A small encoder-decoder audio transcriber, trained from scratch.
Training: muon at rate 0.021, 13500 steps, batches of 64.
Rows from block 3 of the audio encoder of a small encoder-decoder audio transcriber, named by matrix and row number. Rows with one number within an expert belong to one neuron, the router's apart. Each number is 200 + 40 x the weight over its row's rms, rounded and kept within 0 to 999. All counts start at 0.
Before each expert's rows are labels from the 100 clips, of 14976, where the router gives the expert most weight on average: "loudest" is the band of the loudest frequency at the time of the peak. Only what is clearly more common there than usual is listed. The data: short read English sentences (LibriTTS-R).
# router: slot weights (encoder.blocks.3.mlp.router.weight, 16x256, trained with AdamW), inputs 0-255
# up: expert up (encoder.blocks.3.mlp.up, 16x64x256), inputs 0-255
# down: expert down (encoder.blocks.3.mlp.down, 16x256x64, transposed), outputs 0-255

# expert 0
loudest: 250 to 500 Hz
router.0,260,174,107,188,216,289,240,203,196,226,109,214,219,117,162,175,192,260,204,203,228,176,207,225,257,203,244,234,192,67,219,252,207,240,205,202,194,191,239,211,221,183,147,285,187,119,253,120,231,159,173,233,146,225,209,216,174,197,226,154,216,266,117,260,269,139,201,199,167,165,226,166,237,222,182,229,183,224,178,252,172,231,196,201,178,174,206,178,227,240,224,196,195,189,252,158,173,147,249,129,241,260,169,188,174,170,204,204,206,184,188,224,159,188,303,252,246,176,251,192,144,153,226,239,179,266,163,194,260,172,201,187,184,137,170,194,193,243,200,236,267,150,163,190,136,189,188,194,206,230,222,229,175,253,117,265,234,201,186,161,208,193,203,194,231,158,216,202,203,158,155,207,198,169,160,235,181,237,227,296,220,214,165,205,191,231,251,119,165,217,173,199,197,159,153,193,273,143,237,207,249,137,272,186,181,143,166,239,254,205,240,237,211,189,239,182,199,228,141,276,177,183,184,199,163,215,264,173,227,224,149,211,234,167,217,289,148,209,204,225,279,233,232,164,216,185,215,232,210,241,254,225,129,283,277,162
up.3,176,190,210,164,227,198,201,121,131,221,240,211,174,194,172,247,230,259,234,193,163,183,205,245,199,248,203,132,208,178,188,204,206,225,192,133,101,161,175,174,208,254,234,247,237,193,222,166,134,152,261,215,141,240,235,187,231,193,230,225,140,241,245,122,243,215,213,169,187,196,178,110,225,194,284,221,166,137,162,217,167,163,249,213,166,242,224,181,222,231,140,130,190,213,111,259,166,156,282,204,229,204,170,243,122,235,166,238,208,267,240,133,162,146,252,168,238,186,198,141,181,187,219,194,268,231,194,189,149,219,231,184,217,242,118,107,195,167,190,268,201,203,222,204,156,156,187,187,207,190,167,299,175,237,207,264,260,183,208,175,234,302,240,228,208,112,215,200,219,216,252,244,218,237,286,118,232,240,238,188,261,184,215,245,187,204,179,244,151,182,254,203,240,156,211,228,195,218,181,267,145,291,194,249,228,184,211,202,157,214,197,244,206,170,155,168,218,189,292,216,165,277,205,213,209,125,179,206,182,203,163,246,178,249,215,222,194,180,263,171,172,191,215,230,205,195,246,178,230,184,187,224,200,155,137,126
down.3,189,186,162,221,150,245,201,235,266,246,202,203,199,211,200,184,230,183,143,183,298,264,173,171,113,263,187,266,141,205,178,215,201,182,193,244,157,255,219,242,240,199,174,171,105,276,173,207,198,193,225,184,171,224,216,169,199,224,244,214,233,198,177,271,187,138,145,232,203,130,227,193,159,272,244,179,114,212,166,187,201,253,190,158,177,229,240,191,211,245,255,193,187,211,196,231,189,144,212,176,169,227,203,143,264,239,199,160,194,202,173,200,171,191,122,183,203,239,185,203,203,117,264,124,160,190,208,183,212,226,224,201,163,150,254,122,173,210,243,120,200,186,213,199,178,171,203,227,260,123,251,206,170,165,181,106,166,166,246,190,193,161,145,137,282,242,211,179,150,223,220,185,204,182,181,212,284,157,219,185,248,216,191,201,166,209,139,168,263,187,235,145,148,219,118,97,248,266,178,196,166,250,170,173,141,187,227,213,197,271,287,166,175,104,247,260,180,158,220,161,219,215,110,183,186,203,192,91,200,158,204,141,189,207,181,195,209,218,204,260,210,218,169,221,170,216,131,177,163,196,267,196,215,147,215,177
up.4,236,220,158,193,218,173,198,135,159,188,181,253,135,196,225,196,226,191,171,227,167,160,197,180,217,195,206,233,207,101,217,162,139,336,178,151,264,227,195,189,206,143,178,163,272,134,199,198,270,167,206,234,233,176,159,198,164,211,151,168,225,223,204,147,214,205,303,170,126,223,316,187,277,283,141,269,156,226,182,273,192,194,176,236,254,256,162,215,182,232,167,208,162,163,179,219,249,272,160,222,164,220,231,148,237,168,255,155,150,196,192,201,195,115,219,120,273,225,225,243,206,124,168,244,247,219,188,258,230,178,193,201,144,186,231,191,222,271,196,256,160,206,182,151,206,171,181,249,191,171,208,178,175,202,243,286,165,205,241,173,207,232,198,154,167,215,230,163,170,224,187,233,163,188,177,204,205,201,204,309,206,153,240,160,164,236,228,134,197,245,206,167,226,171,180,191,189,161,169,257,199,242,227,249,233,167,270,194,164,187,148,166,230,221,201,164,308,210,226,204,258,235,164,174,202,198,228,280,192,164,221,191,223,204,224,217,152,271,208,239,171,183,187,159,207,165,211,153,212,134,206,220,156,201,298,252
down.4,196,177,217,279,159,176,241,224,226,181,165,184,235,212,174,203,201,176,261,191,227,242,150,241,190,193,184,173,213,220,214,238,257,176,183,311,144,230,240,141,171,245,221,222,141,178,216,166,188,161,128,177,158,187,147,183,163,187,206,262,143,186,237,311,227,200,141,252,192,155,144,220,268,150,129,168,213,215,164,219,213,167,193,199,174,232,167,179,199,178,145,173,235,246,231,172,203,191,171,149,224,204,187,190,142,243,149,232,251,210,270,176,151,193,223,269,152,197,208,119,178,238,310,200,167,109,179,139,206,145,201,302,265,167,124,175,197,214,168,177,270,182,191,207,226,256,168,138,222,202,208,192,153,274,141,158,234,195,165,250,178,193,212,257,208,238,237,246,270,287,222,196,202,157,166,171,297,150,269,134,175,181,175,230,227,248,213,177,224,190,200,198,191,225,144,267,197,186,232,106,161,168,236,203,169,160,140,235,190,259,248,192,223,231,119,206,222,228,169,259,231,224,204,254,179,207,177,179,233,186,151,161,220,223,225,193,202,171,184,224,235,270,259,160,196,223,201,190,238,204,112,216,194,255,200,168

# expert 15
loudest: 500 to 1000 Hz
router.15,241,186,216,265,278,229,182,160,214,169,192,268,177,267,236,277,273,260,266,241,181,136,234,211,273,264,157,222,258,175,234,258,223,251,198,223,154,224,197,190,170,142,175,250,202,162,261,258,224,174,169,178,274,217,176,223,147,215,245,213,226,162,215,192,191,184,223,132,144,239,201,178,237,160,282,185,236,255,233,241,203,248,183,203,188,224,231,208,284,243,222,232,220,237,235,251,165,244,224,179,257,159,247,247,225,209,224,228,185,189,175,185,198,265,265,245,270,178,199,161,226,250,156,206,261,248,238,205,196,162,199,130,202,232,238,240,166,227,171,230,187,204,181,246,216,215,216,251,187,225,199,194,208,172,234,228,239,218,210,188,181,218,155,267,170,119,266,224,242,200,240,219,258,197,216,216,246,126,257,271,270,165,229,232,200,223,278,222,246,226,172,220,196,206,166,180,213,231,204,280,242,260,192,160,143,186,204,216,210,168,225,188,249,172,179,247,118,262,218,210,191,119,261,167,148,207,223,151,248,188,224,151,214,160,275,258,254,273,211,214,195,131,228,171,219,263,195,175,242,141,280,172,209,152,237,265
up.4,180,208,177,165,177,152,239,210,186,182,172,151,161,190,170,211,180,176,241,170,249,260,219,190,243,192,147,185,221,141,213,158,139,219,172,201,195,223,132,179,164,292,202,168,139,227,143,206,95,204,190,187,232,245,185,183,238,140,245,245,178,319,274,164,222,165,212,167,174,172,240,138,161,185,137,180,289,124,130,219,224,229,207,127,174,188,155,282,181,216,212,128,165,238,154,151,259,236,281,210,189,218,223,217,169,253,138,241,230,197,223,249,209,188,213,148,166,194,239,191,173,189,216,125,191,177,202,175,215,219,225,182,246,270,222,166,218,217,209,250,176,193,210,178,237,221,159,179,161,290,270,179,217,255,288,163,152,172,185,241,191,149,164,210,258,204,200,195,254,216,211,187,149,171,163,222,203,257,156,261,207,215,168,188,127,248,211,247,202,274,251,229,140,179,198,253,180,140,239,181,137,175,166,220,239,254,214,146,173,192,131,218,137,201,235,213,172,201,189,217,274,238,244,231,151,223,226,262,171,174,133,114,179,205,232,268,203,165,175,222,195,195,142,259,259,259,221,201,223,159,249,167,213,195,245,183
down.4,170,202,205,243,253,190,209,189,187,244,222,237,163,208,170,208,236,179,144,207,159,134,222,165,234,227,182,207,279,260,231,207,219,240,171,186,182,180,143,285,158,164,184,183,218,194,272,148,96,173,158,285,207,233,156,192,216,218,217,120,204,132,108,211,152,232,278,206,169,187,166,215,177,225,171,209,177,243,186,165,214,211,234,243,193,242,220,221,276,181,257,270,230,190,290,191,269,176,195,172,279,186,155,195,160,183,185,157,204,228,152,221,141,218,297,211,226,201,144,149,175,200,206,173,158,223,244,114,218,179,218,267,178,250,197,198,237,268,191,267,191,208,241,186,107,205,186,129,226,249,212,138,236,159,157,277,247,207,152,213,160,169,276,105,241,179,192,136,196,165,218,206,229,185,264,179,208,218,252,137,273,238,193,230,183,171,156,214,207,196,181,194,260,212,190,218,273,247,225,209,253,181,174,213,160,191,175,243,201,248,169,188,194,156,243,179,210,181,251,155,171,100,259,166,166,188,182,185,233,172,230,191,236,155,162,177,231,272,154,201,295,153,222,160,194,251,240,211,218,183,143,162,243,189,179,221
up.5,248,234,209,273,202,181,199,201,233,243,235,248,267,178,135,205,202,286,189,198,226,171,306,211,230,118,174,228,206,226,189,257,233,182,216,118,215,245,248,231,261,144,212,226,164,226,223,181,205,198,187,196,203,179,156,222,145,185,162,177,193,233,203,247,199,228,159,132,169,184,226,197,129,255,204,184,194,242,241,242,202,206,209,205,260,157,199,214,203,169,257,182,238,222,209,182,184,241,157,189,196,213,136,102,214,250,167,243,247,179,234,166,167,213,223,219,154,136,184,188,213,196,218,186,191,256,158,179,181,169,252,194,177,173,159,176,224,215,229,127,171,203,184,205,174,156,167,166,250,191,203,249,116,171,225,136,135,230,231,187,205,172,208,221,153,172,229,139,173,138,203,141,186,169,168,199,220,229,160,176,214,214,135,337,246,240,184,207,239,237,171,139,231,194,169,227,199,187,230,278,166,149,273,194,137,183,174,277,164,175,267,166,217,135,174,239,58,189,168,257,113,191,161,188,181,227,145,227,161,239,225,80,195,123,274,155,190,173,244,216,209,137,167,119,163,192,186,165,227,187,219,210,199,206,163,199
down.5,202,226,164,252,298,284,214,200,195,134,161,168,166,235,262,229,171,174,215,255,196,206,140,186,148,298,215,189,198,157,267,202,170,200,200,241,161,189,125,194,195,210,124,209,250,187,239,213,222,162,253,207,213,138,165,172,203,252,258,245,199,151,243,103,229,157,213,227,187,194,165,207,234,201,153,213,200,175,195,171,145,182,179,218,129,232,222,203,182,212,169,186,176,225,181,202,252,144,215,198,168,146,265,295,168,179,204,151,171,202,175,186,185,201,221,224,222,182,230,197,201,182,149,224,192,213,247,156,202,138,157,204,236,254,249,221,190,195,210,298,247,158,185,168,206,203,209,209,140,259,247,215,287,256,255,262,270,180,225,274,161,240,190,195,239,182,184,173,215,249,210,279,245,160,193,185,256,221,252,273,204,164,255,206,170,225,259,170,174,174,217,207,198,225,159,110,302,234,182,164,239,224,127,186,224,233,168,235,222,173,249,230,248,260,219,146,247,259,249,214,222,219,307,196,264,141,250,188,251,218,210,243,236,207,193,297,179,238,143,176,175,196,224,246,225,146,230,248,141,179,186,193,221,237,217,259

# expert 1
loudest: 250 to 500 Hz
router.1,174,176,150,222,194,229,206,205,213,173,270,176,156,195,188,216,289,194,246,155,218,215,211,221,219,223,189,191,190,162,178,269,161,181,249,240,225,246,197,215,205,256,238,228,182,202,201,263,222,161,180,234,192,256,233,176,206,182,305,253,246,248,197,203,213,126,192,239,166,207,153,199,221,221,230,192,247,223,197,167,184,181,241,222,228,199,222,221,233,176,247,215,214,242,257,181,162,191,221,133,193,231,241,219,228,210,182,176,256,227,165,170,231,235,260,244,119,175,261,188,139,154,160,219,162,195,194,189,273,269,211,265,198,170,248,218,225,143,156,181,240,189,213,255,278,193,195,136,169,213,184,130,159,199,157,94,242,187,181,178,337,211,264,217,217,266,256,182,154,224,269,183,204,166,212,248,198,224,202,222,227,272,129,220,183,229,217,210,232,244,260,119,177,189,236,220,244,241,237,189,250,194,135,160,169,193,227,169,212,231,157,190,201,210,228,160,278,235,229,258,263,141,183,190,191,183,236,169,235,201,239,172,226,222,203,228,255,239,166,239,141,317,256,238,167,315,226,259,280,173,229,178,284,269,184,177
up.4,210,254,191,265,205,174,191,172,141,236,171,222,167,171,185,203,170,303,169,238,231,169,209,158,177,144,158,168,214,200,217,124,226,183,162,119,238,223,166,181,228,165,176,156,242,197,240,135,207,132,215,165,284,179,129,225,171,196,203,204,276,242,301,198,161,209,191,157,219,226,216,201,170,279,192,108,210,197,279,173,192,170,215,186,280,212,173,179,193,173,251,209,236,135,218,189,178,164,183,208,164,248,147,254,180,181,153,203,185,273,190,245,192,208,252,243,214,196,213,199,175,205,157,178,237,139,210,263,239,197,204,178,204,118,241,171,232,231,189,231,247,158,243,96,158,149,177,248,211,170,194,172,178,128,191,144,232,179,105,141,273,197,226,174,185,208,221,181,149,262,180,147,195,173,192,244,203,132,189,206,228,264,220,246,127,255,220,158,212,179,148,102,164,226,216,241,155,194,209,182,165,184,195,96,160,235,103,183,121,193,174,172,160,182,192,214,167,204,179,176,274,209,164,236,223,240,169,177,174,225,180,173,180,241,180,238,235,140,223,159,193,164,160,213,200,168,145,198,159,169,226,148,241,226,307,180
down.4,180,197,231,296,195,178,231,212,173,234,153,199,173,263,203,182,200,199,335,215,239,167,240,271,181,242,198,183,223,142,180,170,217,247,211,178,213,236,174,134,222,116,215,139,203,197,196,223,205,184,179,188,123,168,235,167,280,166,164,227,156,103,227,178,195,213,226,202,209,171,184,304,198,271,185,192,144,218,135,199,219,213,210,222,191,167,221,156,194,186,166,185,219,187,234,212,165,213,235,200,201,161,228,176,161,156,200,221,207,163,177,190,186,226,272,230,258,163,182,186,247,223,228,233,238,158,275,124,213,172,211,111,179,229,119,246,168,209,232,223,186,199,249,254,261,257,195,171,137,203,243,203,155,268,194,230,229,180,258,215,166,148,223,185,177,243,269,197,215,147,242,114,206,138,256,242,200,142,137,216,222,250,273,166,196,243,195,307,237,199,158,238,204,169,184,239,189,226,191,224,236,219,232,264,173,209,260,180,172,186,214,226,242,184,282,163,201,199,229,183,174,116,181,188,191,228,211,188,247,202,241,246,201,167,196,124,175,177,163,278,164,268,255,214,229,169,157,159,270,176,149,154,215,248,140,304
up.5,136,206,212,261,193,154,168,189,107,219,165,259,207,153,155,191,214,238,150,187,206,142,175,184,190,223,199,173,198,244,198,224,217,154,168,252,173,208,269,107,193,206,140,202,188,114,196,195,195,174,76,195,161,181,201,275,228,197,204,159,161,240,171,188,207,156,215,243,185,253,169,165,192,191,280,189,194,240,123,160,268,251,274,185,239,153,208,154,234,116,123,245,150,177,161,201,202,218,196,222,187,151,209,187,205,181,139,236,259,160,194,171,162,162,180,177,209,241,183,221,131,98,230,136,277,196,178,168,208,281,218,178,156,209,192,184,258,206,151,128,201,250,151,212,203,205,186,175,273,190,217,189,150,150,138,249,163,216,103,204,172,145,223,231,195,283,169,238,244,124,203,166,196,195,218,210,201,211,215,175,231,238,168,233,188,178,179,266,218,94,195,146,215,154,211,193,157,181,218,173,236,147,261,200,161,126,247,180,269,243,201,184,168,176,105,275,175,211,135,199,255,161,167,206,211,217,174,172,241,197,177,141,244,212,238,240,227,204,194,174,232,179,193,204,246,202,135,143,195,226,209,236,150,177,227,189
down.5,196,246,183,159,136,237,177,134,161,173,212,236,176,170,236,179,175,220,157,263,187,129,224,138,209,196,157,232,134,253,188,218,232,202,231,190,205,173,134,177,220,293,177,264,164,202,179,161,232,226,200,180,277,169,233,280,157,182,216,229,310,183,227,211,174,231,255,267,130,224,176,256,197,131,216,155,165,138,197,207,182,145,149,219,121,151,249,272,145,150,252,172,258,208,205,222,179,265,224,224,259,295,259,204,263,246,197,235,163,171,226,246,265,168,149,157,238,195,236,231,233,244,149,220,185,227,228,250,205,169,202,198,261,193,249,158,213,266,204,255,201,221,178,205,163,217,260,275,113,235,203,255,183,221,183,174,171,199,165,175,163,179,203,201,190,173,222,129,237,200,252,268,190,205,189,251,260,224,240,179,163,162,264,129,216,205,205,173,275,250,234,301,253,213,214,202,157,191,124,209,163,275,204,204,219,122,168,178,210,221,207,200,195,222,249,202,168,237,212,161,192,178,169,176,186,205,199,227,256,169,121,214,215,164,210,258,200,181,203,155,214,219,202,170,166,183,186,129,135,206,204,192,254,126,167,173

# expert 2
loudest: 250 to 500 Hz
router.2,198,141,174,166,218,179,154,177,221,190,234,211,273,160,190,239,204,242,175,204,204,255,233,213,200,205,168,227,202,243,269,234,245,213,181,166,143,188,166,169,263,150,180,243,168,200,211,178,264,211,136,214,230,235,209,217,218,232,211,207,131,193,175,238,179,149,162,156,195,249,279,244,172,212,93,285,183,162,227,251,220,136,298,241,159,244,216,173,159,195,251,151,247,246,302,193,227,196,228,210,228,210,213,209,244,210,216,173,245,234,168,203,244,201,133,206,203,149,222,236,174,239,253,254,313,173,182,221,135,167,220,109,148,191,224,175,168,207,235,273,186,207,206,198,238,259,209,228,212,192,163,222,242,183,192,204,199,233,140,249,176,176,236,227,222,164,133,221,242,224,216,223,266,174,223,194,213,254,201,163,232,239,277,237,230,197,149,219,242,197,113,285,167,178,132,125,268,195,271,211,229,229,245,265,158,154,136,227,251,187,255,154,203,225,250,201,158,282,218,246,173,186,203,151,230,219,227,166,242,214,243,191,245,172,126,286,170,210,181,223,238,232,128,220,167,159,174,201,242,257,216,234,187,260,239,237
up.2,170,262,205,144,276,183,223,205,196,205,102,151,233,191,301,199,192,245,191,197,156,213,186,262,216,267,222,257,241,248,128,181,137,237,233,186,215,289,237,206,147,246,225,191,152,168,187,219,191,190,270,232,127,243,293,199,158,220,227,262,232,212,199,163,150,150,204,185,256,205,115,164,133,189,175,168,182,141,128,235,224,235,240,132,213,186,194,156,228,247,163,169,140,217,187,163,195,259,152,223,201,178,188,182,127,143,193,231,189,219,183,210,209,182,173,179,213,176,197,154,252,258,260,237,199,231,204,176,182,260,246,196,173,160,203,208,234,202,223,149,171,219,211,266,204,273,143,212,211,146,161,166,195,184,188,183,169,226,200,171,157,124,153,245,258,220,266,195,182,215,219,188,215,194,195,221,192,188,161,275,164,168,201,231,178,216,277,203,167,263,273,181,196,149,255,205,238,143,182,164,101,198,186,256,147,248,210,199,229,138,148,187,198,251,214,156,123,202,210,216,245,241,112,204,181,179,179,171,140,251,217,210,173,143,219,246,250,182,190,238,249,235,230,114,155,250,200,278,254,227,200,196,263,258,192,178
down.2,169,183,151,226,309,191,144,227,167,213,223,251,243,220,230,146,186,208,154,240,179,231,132,177,173,237,228,172,211,205,249,211,234,163,187,196,234,161,195,131,163,251,181,222,123,183,235,261,152,288,120,182,184,188,261,200,146,217,187,210,231,199,193,171,128,181,194,189,187,209,249,170,142,282,212,267,195,218,167,132,174,174,180,199,209,171,139,244,140,129,153,235,203,286,233,139,273,230,242,179,200,195,214,242,194,174,147,137,238,186,224,221,189,191,245,158,155,251,237,205,215,206,152,167,230,236,131,202,218,282,194,271,221,161,153,208,269,173,189,174,235,221,232,135,213,155,223,183,188,236,223,191,172,236,233,190,194,203,125,128,211,221,243,211,253,191,186,210,189,172,166,147,167,181,211,264,209,134,265,125,214,209,196,179,219,222,208,244,217,104,187,224,144,151,163,219,152,267,269,175,216,252,214,187,152,201,205,200,180,225,241,126,199,269,157,205,241,291,204,215,241,232,249,262,223,134,237,198,273,209,224,205,156,231,178,180,166,191,244,234,220,194,207,205,217,169,180,253,208,221,122,209,130,238,317,238
up.3,85,161,269,241,122,257,206,209,179,254,207,155,169,212,138,215,215,114,179,169,176,236,156,135,230,169,261,205,238,227,78,216,169,238,188,266,183,180,274,256,154,181,208,171,202,142,197,214,225,278,247,192,195,272,155,217,220,269,179,217,193,91,152,192,264,228,220,214,206,153,242,231,188,210,172,242,194,244,193,197,230,202,167,134,130,263,211,190,175,171,186,218,197,168,210,199,221,198,230,200,188,211,131,198,248,205,276,241,210,177,152,199,277,210,166,166,220,240,195,191,177,136,305,232,233,225,224,281,221,186,163,213,190,225,193,230,129,257,203,185,155,252,183,224,200,284,167,183,247,145,196,202,114,192,214,130,226,211,215,279,251,205,225,150,218,208,249,187,181,260,197,251,215,151,186,175,187,218,201,164,143,263,176,193,179,158,282,234,181,253,295,118,178,175,164,219,168,290,155,138,239,180,198,218,239,250,175,216,205,203,160,219,172,218,242,164,262,187,180,229,223,132,182,243,175,162,211,144,207,215,220,195,185,214,176,269,197,232,210,264,248,224,178,193,178,239,231,231,199,195,199,203,199,181,241,173
down.3,221,217,236,163,232,222,170,219,188,155,242,265,215,319,237,156,251,233,218,183,176,213,224,260,158,273,118,156,201,136,213,187,229,189,200,171,174,187,171,263,199,258,253,193,206,234,158,227,272,179,182,233,204,188,197,195,254,225,238,224,207,274,216,191,229,254,227,141,192,201,177,258,169,191,237,204,203,230,239,229,290,220,164,241,263,202,212,176,217,142,213,229,196,198,210,226,100,222,178,104,282,192,218,218,190,248,184,172,150,133,206,162,142,206,266,214,192,208,176,138,206,241,191,220,262,222,200,135,164,222,245,147,201,169,246,140,174,264,180,263,211,184,258,259,146,258,236,159,161,218,157,193,186,156,265,191,216,213,188,178,199,243,147,257,202,256,204,186,146,174,225,227,215,215,139,198,228,217,195,228,194,174,227,216,222,238,150,224,227,314,211,166,133,309,140,181,255,140,234,205,240,218,178,156,181,205,169,230,250,184,199,171,244,187,234,182,160,238,210,258,202,219,263,289,259,165,203,162,221,151,276,213,182,228,236,184,178,164,184,291,209,209,107,197,205,215,258,236,170,195,172,102,205,204,188,156